config.yaml
arch: "gmlp"
model: "self-supervised image encoder"
dataset: "microscope photos of single blood and bone marrow cells"
train_examples: 194171
image_size: 32
crop_scale_min: 0.2
horizontal_flip: true
translate: 0.06
color_jitter: 0.4
method: "simsiam"
norm: "layernorm"
mlp_ratio: 4
layer_scale_init: 0.1
patch_size: [2, 2]
layers: 10
width: 192
projector_hidden: 1024
projector_out: 128
projector_hidden_layers: 2
residual_init: "none"
optimizer: "adamw"
lr: 0.0019
beta1: 0.9
beta2: 0.99
eps: 1e-08
grad_clip: 3.0
steps: 11200
batch_size: 128
epochs: 7.4
lr_schedule: "step"
warmup_steps: 1120
weight_decay: 0.0
Rows from block 3 of a small self-supervised image encoder, named by matrix and row number. Rows with one number belong to one neuron. Each number is 128 + 24 x the weight over its row's rms, rounded and kept within 0 to 255. All counts start at 0. Numbers have three digits each. After the name is the row's rms in percent of the matrix's.
After each neuron's rows are labels from the 100 images, of 14976, where the neuron reaches its largest size: "colour at peak" is the nearest of a few named colours to the mean colour under the peak; "strongest on" is what is common among them. Only what is clearly more common there than usual is listed. The data: microscope photos of single blood and bone marrow cells.
# u: gMLP up (value half) (model.blocks.3.mixer.u.weight, 384x192), inputs 0-191
# v: gMLP up (gate half) (model.blocks.3.mixer.v.weight, 384x192), inputs 0-191
# out: gMLP down (model.blocks.3.mixer.out.weight, 192x384, transposed), outputs 0-191

u.347 124:104106115100179143142124121096084169133118108132137113138120164128133106069142112096146089136099083131148121127102128121123103141132116160108148097118143115148124134114136099145125084111114123112126131116149091146078095131137082113114114142143103121122135121115098138129129135118112139147093135082115164152151121093135133071048140118163076169096131115106120124093134133138157176094123132114147110145143141096143159096118130096157108112145127078130155115129102133155143111116159123142127104150100123081117129119136149074085110106128123105114115179115156095109141077162152150107
v.347 081:143160133083180123156122156116098118107140133149110094097120124136108114126175114102101103101112098150141103121094142144131123100099155092100152114155105089186127108138140102138137123101129108121154155107164131128107160132142125113113122133113075105144109092160135174148163126138114140186079127127108154096149148086164113079134140166144102139094159112125085139088148138151140136091164138128155116086161161116099141122148098140142144104160162110175171102116076125126122154118137111168118134135128136144119136135099139125090124136126166133131117096127129108134136110146157167150
out.347 119:175128120171109084112145138146166109160121116098119117155059136113143131156078157148130131073119118099101116169117125114087170139144152157162093089133104131151125111102117122093133122125126153173114091115143133090126105151144147116133113109134177123124173103130136160125128126112129106163114144130141141147128194126089164096117132142140115084094155107138149148131162129133132140150138135109142097127147082128112125102141091109130184161164107107144122142098130141105145145108109145112084166105108115153132127122127080138099091129141101101128137113114122143160189124119132155120
colour at peak: grey
strongest on: cell type: blast

u.247 083:143123141149135144106130119137124162107140159151109083156151139129103110101144132093126140123097094155116150133102156150146124112126165128130142127116122103158129135138167115172124075119125106123118154121128117148115116151128104074072112143111092109123159122137125131166163095114115127186104170135115147129168163123136132095077116181149074112098168097123092114167132114193160179135123140158114110141131141107146155134102124126163125127171162098157144082118129111140166144114161096167145140134117139137148163132122108122146116091183152158139162134115132123105149116119136132099
v.247 074:098155131129116126158053100141117092143154161131079092094126128152173102135112128138083145119129126160159152118113128129121141061062145129141133109120114126125111113110131136103139124124160117130169135146110099113109118122083119112111108090099093052157162091133146139165139119149100112129140116128127150114144127137110155111119138112167122101126128132155143117119090155122132127114126160109141122154113194139110176088175109102130150123127120119143148094105123126121103115107108157158117112070131095114151128129128139097106116104072112115147103132142180165126130099136128144138
out.247 077:129107098131124171133147118076099106132138130101142112121116105154118179131160123112151105100125180076103093132093193135163150141127109131126191136179120101133111134137132169172127104165112142138140156154173115145077160115108095135106120123131122156147140107152164158155147106107116139086115100145158092120095128146109134167106136128139094133125125134121129162086092123098118120082108155087149151133154129129140116116089137128180129094131126171152142112114162150121132135168131135121155150112124171106140125108119173126118169110128116105142094122118141109120163105138113135131
colour at peak: black
strongest on: cell type: erythroblast

u.238 089:136114151123139137140103143125115157096152149191107047111117137160119104106142111090136117113084099139133125130107150144138152116120193085120128135127107082148096130149165110143124087090124099110146116105133113160136095161160093088066120118129095123145121135155136151177102091133108145158138154105116136112169162130132117126110136158117088130127163103111091138110139147130158139098161135152144109101138126100123130122117122100154118132128166100159140079136132119131138144104192133140107105122137150110132175141126118158120121133169153163147169131141132124096125133158159165117
v.238 061:081102112106119095124116099135147147107151134135094097162122130138089105079169142101121113127084092136136158142112125131148157100095167152145107115105135110146098128111168116127110098113132107110135160096141109113138129155135167097084175153121138110107095098125111138160174093127092101155117107145136174122161130107125148114095149130176117107154108123152091092138171134182176160129129141127097127153107125117133154149142152130153141126137153149127151100128155147120159121146129066129135112141150135128156161142161181097120091124101171133147144143124161129126088100100121140114
out.238 090:172140124149137164102193111177182127124125140122144133093121094165138154147133139151137105098164147137146148130143132115133150091125075075143131115117105145105140124106120145148108141116115133170132084137092121106165092138136133121131123150096153144121111101098153130101146157142120143158146164118164113147117143117103106110103086090145075180127166125129152125117140121111149150140159106146127133151183147154109145131132146114115166153168134121127122134154176097091106128118092092127095161172163114131091122136132097128159131100119138173144103113158140117106157088152139145146
colour at peak: grey
strongest on: cell type: lymphocyte

u.231 108:121103143112103114129075120117107178132146168163115103122115168111176132123116112098111065129102102139095129134128114115121101134140141126151136084120105129130117096097145099129136132124101092149145108116149099151124113137100116087114108143145106140117156124110091116133102140124129128146106157089090134157165180111112157102069124102135126187089144126103127136100090117121118146106153127102147128116128097104112169080098104095164126117156118079120114107154135110178157132111138148121134103139124105089105116121139106134126135133133134159100104201152118118070110103118163138113
v.231 094:156182132121151162164161132151110043137140131134138137089095127166115110166124110142120167115166159113139109157145150125123152127124132139105136150131109153139130134134126131115111164130132127116108090157126140151160110089149120135143134124128108120132132147120166136120101158142134104146129082148148127078101084108157138120148142156109154098153127131162130178087148134111111103108106127109158136140153152173106105133161099151118141135135102153129155134074142127108062154120103154175101128131134138154133096164132111143151140201148148129145100072166129168133123125146102140145
out.231 107:131113132122103138144125127122092089153119128137122102141170137149138133116131113156101089101116094126154130187109196103116107118106122128161105135146155120136132071159144108179102120104095165132159155121103132161137102141068117120144124121141114146106074128158156165126140114151099137159166147136107146113139101128101151105112097106161137140144126131085155106088160167119168129128170168126177140119130165117099169107137122137112164128123157114142119134149133132163135108123109152125095143156122105146117119085144163142158119105089173155123104133147171082119104146109120113132
colour at peak: grey
strongest on: cell type: promyelocyte

u.245 118:122134107142103107105140144133153136139145115158084051158095109132115107113158110127120124075079106155107155144088160093114156100106164108139122083104117127181106129131159142120133096124126092142104151114144141096114123157141156101053140133132164158135127115140121147194159136105093120188067146176120135117162179119117125122119165126159122123162138123145108128149125138132141163118100161119117115085149102117112135133092111150154156154149124154133116089165096126154145105140117112107113135148132122154130124130127133108147079124137123130130144129127125134147129119112152089117
v.245 091:119172090132118091153122147160114109119130123121088108134095168130125115117179102133127126091089103156116126172082157110102116093080156114117136083138134138158103111140124107107131145131133103121122138117151121134108108095147147126078119100115119118138155066145153172182138115123125108135067082139110125088158139108129126113149150130175137097118109163156102136121150171112135132117068163096144135095138143148099134095160099127126165110113117156147109117131097095136118094104089149128107131135102100104110137118103166116103143141094127119103126159156167144141090125151130123138
out.245 103:127140122134093116139111119139123168121131127122130139134170191159179136077141099138117175131126113145124127098111109148157120122150124117143059139124107118137135119130122117127086095101117127137100101141126151135213132126097152126121111170122156121116077133111097128113090104134119107144116148132149132149148142116143115133139108150130130115133105161132109152111130119134180145140161114126095096124111162079066143116114072134103121155140183109176141094122113115142142131131132168162112146125141148137123136092080145167155136129061123165108148154129105097126108140108112152162
colour at peak: black; blue
strongest on: cell type: erythroblast

u.0 087:143126133099164147124108151142120125133126145149102071121135083166104091073147125125120144096105092123166142111120132132131141122113177086134152107133139098165109137150152116144163075102145113117134143096149129115103113172140116117075151150136106115146110102175104125150157091123103133157109149138128137143140137133125143130116128131148116116098139102111091120125072129177195180123145143138157147123133124109138153145097127127149133155179166127174153087126142147110155128126176098140138102105151142149164175144119121130135072128136145160173150114112145119124169141138146148128
v.0 069:134118113113171134124101112111106143124151152124105109186127138135127127118188138094144146113126110136188143134111129142139106108129146154097150114104149117172107136101162125141135105116177113115168167123129104131087139115169102122098132159134088097137181149142117143154195139113097125151115134089152167116165114140159130111103108149194114122122150111124093130152120130165150156118101119103120137119171149116147169144132138134157140146155139120120182110092116143118158119128151092146168130118158126157151137126148120047112102126119141119107115153123166125138147108145145156095
out.0 087:139174118153104120110148140092167126126095112141151141153151101090131149139130107121131112112106111136115128099151132136090136109118127159128128144178119134130158169152128117168094138125090141138108156112097146134172116143127095144122101160137162112155135134104144119087150120164141171106158119180097130122083141118112110134088158155064111129143161098104126129150118103142119096142130119163094135147121170138143101147117213125117105117100150165133121143128147096107124111154115113104132140148134132130092156095113099176161113126145118145148154070116083102108138090164096117141
colour at peak: grey
strongest on: cell type: lymphocyte

u.379 102:139125129094137147113118109149141132101160129172105087122174133149130100105161125137133129101118150123151201131091111139126131112094184099154130120166127108188098119127188145117142082132116097135127149096145165098139125180102143083103142134099138124118112123142102135178131133119097160165138160130162154165162140133108109146109115101161095161143133115133101131121126143178144152109160137159141143089142122117125145144107135092140098170186159118138138069156123148141135136117144101146124116147127137138150137105143117125110094099151159163176156136129136112137149135117135145133
v.379 094:072120124072126147146147142098083119154156121135133121140130164091167127106108107125124098144136111133144117122108121140120103137115112152132128108125113143122121089090128073125132095129104129135132102147141098125076126130088096106134114113148098094102136147128128113113101162142126059159112090089079143118148134113134149111100117091132084148096077134095130135107125129110133125089138154077126124135109174116092156056121094108152120121147106128122121117138103117159151132116113187120112127136110119090095118136136135099126134071089122095105112150130141107138097066133132124121
out.379 108:132134098130132142135115125141138099113069089127124106149128126131089050132133081126077170188124132139156120159123179120082122134122174117136100147097103120154106122109135138177158134089130112128136090140111163118139100119124155161148091126154124125108091124116120170139076139110147127152108115125098117116146094137136152115132145142175098176123132149117125119156153152124129138163106105102135151099126137137130180125174092115150160151119115111117160105106138098130068134110149124132112126121096155110113147144122115162169095116113143117103122105106151105129098152138152123082
colour at peak: black
strongest on: cell type: promyelocyte

u.173 134:147144125127098110122149117134145106147152140132091100119130106090130141141130123068114119091103131153123112133076090167168120104115159114167116087099123128126112127129155134129161105133164068139107130129135116073121147193147148069039138111119166156123152110140163156203116135123116133175126149135099146154151128149109130133100139126134109146160152136136073116137163124132132143119135148138132112094116072128120117126115115125141152189138130135104113108152135115143142129108103132089092128173122123155134122092119108126120123111141155127124117112133140134159133143094126096155
v.173 100:130145100114169168123151146115094101138166119133101100167149138125101114138140092129113128117148140167173151129164156129121112082106145144106158113166097137168092107096140139123142115138143099142137117141158115126107141112100091143114140150121090141117115160151120114127126163121086135146139118103176198143169104124152140115094115144177112111116128125135095139121121127169124179121141165120163136159172149144122169111164099117160111120156117133099186096086149135137102147117125136129130134152143108107154105157128132073096103105122190140133125121137172100155141137124146153125
out.173 105:100142084146131111142166150127138142104155129136137112149139186140100120125112075131134130124125116137160137138116123123144140133138132106138112125113141124173090091139108120125131103140115143138113130154139101124115162119090147122129128169111131152120105130104116172133068120127118170142119060140116116126142060147170096170130168126146110105126131114130126174134161149143142139202129140128141167137121143108111110120130111131153121113147119116145129120120138114109130072115143173185148128112083140124146147138117162154153124126107174051078108150156162074104116139124155154127
colour at peak: pink; purple
strongest on: smear: peripheral blood

u.331 096:145121132107113154148096142135139143113140119175091071135119142145083120114133116107134127114082108134155141140106134161156133089105185092125120101155129101145105108144177099175133110105155082117135123099140109131124148161141125111060111157122116140151105072154131132174143104130080136177114132146108150123183155147153114131111128137156082122119143123119094135149089165124166164104130118161170128128168114117129124118132105098159139146171143116157146078117141134120155151112163094125140113108134142111124150127125111141148100114125145166144156144127158120089103157151148146106
v.331 100:151161172132163142140112158136110103104133157157122123130138099172091118137191096137135139136135105137123147146142142175140136130135131099142156130192113106173130149144134130162122141123132128106164140125176157146138137125094143129128116130134115106153087106146136162129162106125127138193096099150135126114131147127151140139164149178127147109114157138155133136120076147116110145121168148133155112108179155131094130131128105138128141119151126151194176133108132140130128175132158078127119144080162118141133132142111134147140120132152152184155158081161135128089130101150154171153
out.331 095:185082150142061106076141086152154144141122118101128123133127119087162126125160132126116175146108126115114098083121104114134105094116132137126128133110103123105157141119116090119148121144100114176112132111104133089131151116134161114116141158133150121114148103140116120135152142108100166106168106141122149151111088159118100077115180112113114165149141168144104157120123075110115116137128138156070114112109095145129087154148160126133117158119099136100110117141132142117153132096117121121129125075114106125108140139101098110152130104129154073127151114070103135167166138092134121162
colour at peak: black
strongest on: cell type: erythroblast

u.73 079:135134134107153169133114124116113114092140129140111077113142142140117112098170142119136124079100134137132165156098136164109110113121178101121168131132138091200093151148153122180139111098110119117125168100194109125101109141114125111069122145139131103158114087142110133156158107126104124168089127135129134120147136110120142109097158151146108112143141133137078106131121146145174163108136150140137114114159116120141147140104138143162154129170183152183166089157116138129156106139131105131150145093125137117135181154087124105103079100130150150142165121116140131122134123127130147129
v.73 100:120162121129151135147089135164132107122136167164082104111135129167112091130112120117122133120128139148151139153149145138144164065058214130130114138154102119131081111128175133116122147122132076120161112123106122163133130145113101114092119138096116122170089099133147142180150134154070139135140124110126154085156126143135120142137125138166133084129129115144093119130090157136124153162165141138160101135142156138124129120156108119131134102121127130147159066102140113106108150090166129119117113076136131114162122134119126112129085137112168166146142124153178105128117117139129142135
out.73 074:164113141103106140089144129080133148137104140102148136118113112108146130127138127121117092139116159153105102127102126120136160143139145161080115143169152128133159121093126182135132142119107139156106116173114115123133105111147126142148115138135105140149145175139136172120159111120196158115132121109159090145103105116111147119113114144100136154120124087133136170067169116093125112141126133116116103159094131152107069120128167139149100075115117129124093173117129131139086121122055111091156146144167141134144135127145071167133153104130129091109147119089109109147135091115107111101
colour at peak: purple
strongest on: cell type: lymphocyte

u.358 071:178129123148147157131129135129136116118116140139120095122120091158110086114128179131161157112136133126177158162130120156134141139109163109128134121128139066157129160129122109137139122077129118136145158078117147142096118124147130092082139114138086128161146147118118127142128098110099100152145134112141140110149157134158151121104138177134122132145106115133087105130138104136181143137103150109106104077141132112174109150109159132146106160113212171121182098148135188129133141125122125101125118111115158159132188175137120129154113131120158142147150087096151133128143116130119111170
v.358 097:149165120157138123136078132150123076099152135157063106113133120174105096123130102119097143119150127151170131141135139143147160077064207123125122133160105126154100109114174159111140141115143100142167119120133127154148119135104113131106138133101101137157080094142149139178147141133077144127138112133124140107155115161130107143130127135183148088135160127144107124131097157138132138148141142133165130126145149137120123138161103120148136100119135134130187076097149105115110161081142133108129131092126120120156123133134142129122091141101160174135158111143181110113111113145140146133
out.358 083:106088125113144157108082125113099152140160114125140140151118153121119115154152117094123150167122119079140124126111153131102136129120129109140126150114143172095137154132158114113099123090173139179142148101133141102172162074132146164114123128134129130171092141104081158119150146109128116097145176143159131139167107090117156140162158105144139172168143149110179139135085126092141132107118133084120162131136114139104171145131128123139126138087133098148144133136138118113150082201113122081169120136089112120131119104131124137118103114073096141079123140136128118127100108121156133144
colour at peak: pink
strongest on: cell type: lymphocyte; smear: peripheral blood

u.233 121:167086119119125178130137100096086187142107101129131122120115147112129122068140128124138079114095098127127153131094120117113077131121125125104159103124135120146117149105127102137130094132103137138109143114162087091086101135124106117112109131135113133130148129138084116124111131110128152135105158105117139158153096102102130080061113098154076178093144127099117120113136112132152172101106137114125121112138118082135139115095125107145082160143133074126157137148115135160164109134137103117128128175093116087103126123135122107107088100151128093112128194105133132119150113121161159107
v.233 106:095095099107139143105122134099074167163112122131128124157090147119169110085105136120120065127124110136127109100122122104093082137139129143100165090112114125137124117090140110112114102126111136149088105133140060118106111123128086119120092137129085116123158150125093113117095148124122127121101108094089149150160112100136124085049097133158099175090136127102113136092105113136136149090123114093122106120113125125114140091108120112164092143138124094132112126159077128155143137104149128142139123164083106113130114135157127090094100122116144129114123177108135131120129103138173139132
out.233 124:172154134152085091123120075129138161137143107104129142130081183104175125115117132159144132145128110132120135127082095107128135131132146156137134146097140169137151139126125111101153152135148145172129120154115111121095121168158148079125097086125163126141186161126118122106099123140109114129085145076122178155134159118070129165152147111105131136120122100153117139143111096113141116134119113124142082129109109093116125116111141089126126145141108087084131117150113136132157156104100165117073162091158141135115095110143096144137113102165109088128106169120106137162141143102119139119
colour at peak: grey
strongest on: cell type: blast; cell type: promyelocyte

u.82 120:094108122101141187153109145117096108176141134125121119132134078178151097106152134148154148086123133087152186148114131113097145130123122133142141139125139086168110152122132109126131082055124119118108128071128112109093067136131123103142127144134100102176152103109103109115115097138117095152115138134135113125113154081099161085152126110125110130130115114145140106108085116131153129068129156114135110107144152122144137137100132118121122125137142148142177136129124139103131107129148138123106138110167172128144163102145124120106084094111131152161168082097125131129157101164128152165
v.82 123:140109110122132181133175116154114078140134126119116121149128132171160085131112135133136164101145162120168152131137120097105124110119123154116157152134128139134097146099140129108111111116134136150068121084097116116131078109144103112135088119110122093153165140100117109118088156144096074096141096107165130107104082113086090101117116125126123127177089132150131140101147133136132113105101154132104101119109172137132110127127104109118085145119127174109178128139120122110119114116109150143098109164117131153142121113179134095118074115112130099157160107132155150173125123155106101185
out.82 120:172133119140138127130140088116126127131137073113177127170125130133088070136152154115153136119150113134135108120153167093126145147141100102087098146147162132131113167130129140147156141104159167139125141127133124130168132123192166116141100147129124120208106122110106165091111158125152133157130148130099133120133145123142084148158164130149132141099138128137136101084096134176122147118105101102137101129160153134118149111109156096109126109137150093143174182111150162109107101113135112097136099143159090160115157109154102155122119155118120164115140111131130139061142124108159118135
colour at peak: pink
strongest on: smear: peripheral blood

u.212 081:140153129137160124158090124149125133134156165153102096148122116173115106108156157125138123120113109119156142151109163162160143105102145147125142132169156102168115120161164110149157109103121113112143177116120108167103133145132141115078144171126105131128121124160119153169143102104095152192110138150120160124138162129170164119094178146154114095148168091112108090120108156134163166146167128149170148159162137115167146118139137118156134129147170099156159114112157121139136161128163071118138123112144149128131148130102143132146113098156158154129150139105169118118154112149149128106
v.212 091:132140142120146125160117112140104108108140173159094078098123129163139077109100108091126133096133105156173133151118135142148130084083179113119147123126089117135087116122172117136107140095133103129140099089136091154139119116120090110088110140124100110154117118151118154150155128148061151142116104107129151108144108120152127123121107155163121122124156092154093138108119164146149143118137145140163131135165148131093161118155084091139130097130135150177165073111123098112101162104155136129112114110127124128164126127116111102134093154128166153155138137157193121109122093158120134147
out.212 077:126076138158129154103116146129094108118121147118102127079125111116160145133144131097153126092131138114118122128133152151143074156135177143145157141103108156113117110144111145102109114134101114149160098127148060139108126144131094103131132158112126109117126120134163137122143146129104129087189088157160118102132136111168142107128106123110096176140075112097129186052149168138132111094156132089112128122134151141132088114104143137149139127105133167151142095127169117134141133145134138103105137094126114183119108128144182133114167098098155126135085118113148103145143135156128155152
colour at peak: black
strongest on: smear: peripheral blood

u.117 089:086106105109124101117150106138110184150142152168138116124111132134129113089106088108120080120107105135131122149105129131106101121143130115147174094100114135122101111125146131138151129118120107158142106118146108155094123138097073096125120168113093140107110140156104119130104140111130118167084161092090154139145142098132184109098112138175120162098154118135129129121116137133127139113144167106158165130161135092113173083120090095180128125155136094134095092164103116149161143089137143144127098155125128118119110140135108097109109136135122134124110212137127087082098128137139158122
v.117 090:170151139153146162115100173135140118073146222143117120133153107122124124119200131126156168119138138130128172153147141153164134120114134101176191138173135105155127124139152160156153119138144110135128161117154143123092120176069108134112106132123137143130110124127143133144181091138123143133152138138150128128127161131161124135142155185131116131137131109144121110153085134146139133155146152146125152126154106130136093152133120127142134130126163158151144128113167147125136145142131085089116154077168141168123141129146093137119115076141121124164172095115125090116129103124129123129
out.117 102:116137114169147155145100135095146155128137168125144130114149112153173140142118066118129140138161142131088129086131106116144163123152168139096100126106126114122149144157102123117152092120179114125208051133157100126117113116139160168109115132131137150114159128111119070108156126113102123111147142098127136142133123130141096115139139101123133128095071135140098123131114129120132133123123125139099085082124130131127109145082087168159097154148100110101130109102111134061114134142118108109161130133141146141126178132141100130172131161157116099134116139151100169137130086104134161134
colour at peak: grey
strongest on: cell type: blast

u.29 111:113146119133131135149150123125108113128149125138089046127107125163131071129109111136118118118116121129139133143143147089094159076082196122105168124116109129124065110121155119110132149101095064132143122106101113125123093122153109133075102129105103130174142134121111120195090135136080114104095139103121142110154121113125120092092134097154127104125132129147080125099104155157146160107104146096135127124124135149107158107136104111150113108132128128134167057113077128140107133117139125151114098113120125119165141139136121116110098141107126136124145138139168145093155109138127147154
v.29 075:167171124140125126151161118150100084090158178147111113068085088143117099150131114130099155117134122155149127154123140130140133099094178083132164152176101133131099109125158137148105140115098120131107120119098102146127090123103066146100123111084106188145127104164173136165118134150096136119132103094114135113138119137139133142136102166139116115137109130131094154119154177169136148102114136114143135122158106147106102138158092113143144092122141149144119099093135095115093137094165131100094123095154109149169129156125102118139128145132145124132164101149141099114117117127111113165
out.29 101:115107117146146152159115119118096098126125135135157158112168147101113123131143105130148112136157105134121159127124147122103134123121120146130138109132138112188110129150093085122123136161083141086122104132121100171146138107051112151102138143143095093135054125116098108102145135127112103115136116140091175103095099130105101109116100101139153159128180095145093103102092139126156118123148141119169142125146169137157176130145167162113110144120159133109147123138142111101110132122153138116108133163070160095112114141188150142155112141101130148135138112161157102081117111137139158101
colour at peak: purple
strongest on: smear: peripheral blood

u.328 117:118131113145110116128119129138137158147128108145108029147111135133120130105153114120107107081064107143096155137088150101142141095112171107157111087108121122159114127122157133131146080125118100131106162111156121118122153166149160079039131142130173168135134105147127144200159120121084127216086151155125141123164171128127124121118168114156108134132126122132100121152139130123133161101100168128117128116156097106114134116107120137151145131148144136127111085159109136145156100137133105122118150148135129130122126123127151130122103112140127123124153146137152139130118132113143108117
v.328 094:120167101126108101168111135167141115114109113104102105138106164104115136131148118128099126098090113148106129161097142103128126076065174091126111100120138138111114116147140110129128120137165128121144138134146144120115130109169147116107149108110155124146153069143149151200149112126119123140077121177097108085147170135099111127145150104158122067133114159145138137147139188115120118144066161125143115099099139116116143107177117134127154118112121119134092131137120092123147101111123145123087117086107108104106124096117155153108133149100091116109139154139166163138111140120113088135
out.328 103:152146125147117103125125128146135163120153120116138139141139185150150120091134114137138153127124105158135127133108110141172109124122124139133038159112120124144119104122101106130105109129106111125145093140122130131220151111119159144128134161095137125141087141091088136114109106145097123141134125121141149127161147085158113149145116146123137106106126125137098129132122143159196141177143124120115078137117152098090152105120108120108127151120176112162132104095123094131162117131120160138092129146147127120140136108055139175161134140057145138091139153105117094118091159105138135130
colour at peak: black
strongest on: cell type: erythroblast

u.357 096:114167107123149131134177149179120059133141150118120119149148114148130109151123111151147180105179166133138123152135175115100123150113141155178148137155121125152105134133140147127105166144144124131117104121097142144154086089081122129145099143135099108092107147099128129113153156110137088109103074130157101107106116132116141116152142133126168124166093120177126124121140153119110112125137151159145162095163171121123145155150132147103128113118140186128173148132150081132112155124076171120105145113139128170114118135116158108131133156120142157160156099156127104149097114139110131166
v.357 096:109130126113114119090085144154137119121145081124109128132124143114166126145114116159088106143130159135106123110138125100101149110127143128111079131080092151094138120096124147077129143152124131147164103138099135110150143125226169126140153097095129090155177140129111105121123158125113164107131163126147133143138108153112073127130099105139147132121143160156154140128055129154101158130106145154123119126105130149114155111139116122129121155118087087090094107130123113138104134099122116162129110105157096119170120134154112111140109157100110131102092150156130175137168165102110157135
out.357 098:076111131112130174159130136141162184068137138123144118152170152171096130104128132136149103129123112104112117135125069094175112112116174156098115086116123111099123147107120119122119080126171129069141099093109079171099116121132105161130124134141122136160151169134136146151104110162162136143102138176151125105093114105129135128099136111094125121108101101135131099151124129102177113085140134153120111127145144070160107134134118160128102125120161120127112118123074164110131138092140151116148125120111120138125153110149144146135127138174125099113133155108121154129096140147084139135
colour at peak: purple
strongest on: cell type: artefact

u.214 095:135115125118153176157121116123096110113137126133122096122125111179143085107105135134156125120131121143157132088155117113115107103096133138110166144144131115145084140118138109134137111067143108132128108107131098140126109106122096119134123152138076108157127155094097089124116137134104131110162109097141149103126125097129126085090107144139109144107098104131084108100119127193159148085125139125113120164128126147162128145144116110131104112143138152137182104094107150114121175111177117134104088114099179150143155180142126113124096114130147115184155107092175127127175109170109179134
v.214 091:132154142152119098133067125157161111144150158192055095105134115132140128126115123096094131128129124172136123139131127178182142074086189105135106120112101121115131100128174124142165136127118095141169110142118118123140153160119135115085124136094123131136125095175154151159174119160106132143130127113115158135156147170137146162123117124140128109122137124148112125157112152146141161159167134150146117146132122150113137108160107077176179123146124109147126081109099121138108175091116127125113112085145125109146116147094087136133114122112151152142118109143155104129108142105135139126
out.214 102:087133123123119156162112107152140127112117103127128148085151161141121082112150111115123124144143171123152113145129141111097070120147108122163100116130161091117110135161115102162148128104137104141113129069130184147161149085123176152093106144113118112104106084143124143082144158107126059135146094151148164105146123126115078104124123107160138144167102180109150108145114149107138147138098159139158157121120125122118153088095122148127136128107121129133159127157071134118132118134147146120122070150117162131100148129136166136117125094095137149100132154136168123142096123140134174124
colour at peak: purple
strongest on: cell type: lymphocyte

u.176 101:120113128070104131128097143108100174133158121149112082119127131118150105103104109109105087105099098154095142129105131124137109114116138115127117078136102126134129107112164106136138115136150105141122122130161122120118159150105128116095091123112102128120133104151105153158148137120119139162100125106095156146155180125123117112067125123138113152095130144127103138116119122109130156095183158091172124124155115096106132078092088089179143151175113103135113102164121120159165136108115165118117137146136113099095112089110116132106120100094133151147108198153115084099111089122159149108
v.176 095:131104127180119175116150160114118158093117210127126129158146099154155137077147131146147128125123116133097164112146131128124136127143132132162184145122132116144121137149132143127149115149128144136123138115181152138073108172041100148125102138146140169100067143102099118136167113092120146119142136126149128147132136117151155138129144143131127133132108130128120122136146121141119136141163117146117175132124081088119122139106140130133109140119133137126141130160134160122175131149163101095130159145161120150109118112135140141135134054171114115139187163112124067123137090133149144098
out.176 112:115110097107120103137110129080148155109091138145137144082105087116112085156112139118110108137132112126165088075139059150118098169161096079089112126117153104133143158138125162132177134148112129085144113152137121131141118125193149141141096132125139071158175098126145110130147090146115159113129124136135155138110135140138103164104096155082127133118175136131092109136108110100116128133106133155096100098120117130153074148121083154148111119131119121103131110121145141108130112109142132113124140108119126100145149145139111105110145164190101112134125108113105154165159117103119128164
colour at peak: grey
strongest on: cell type: promyelocyte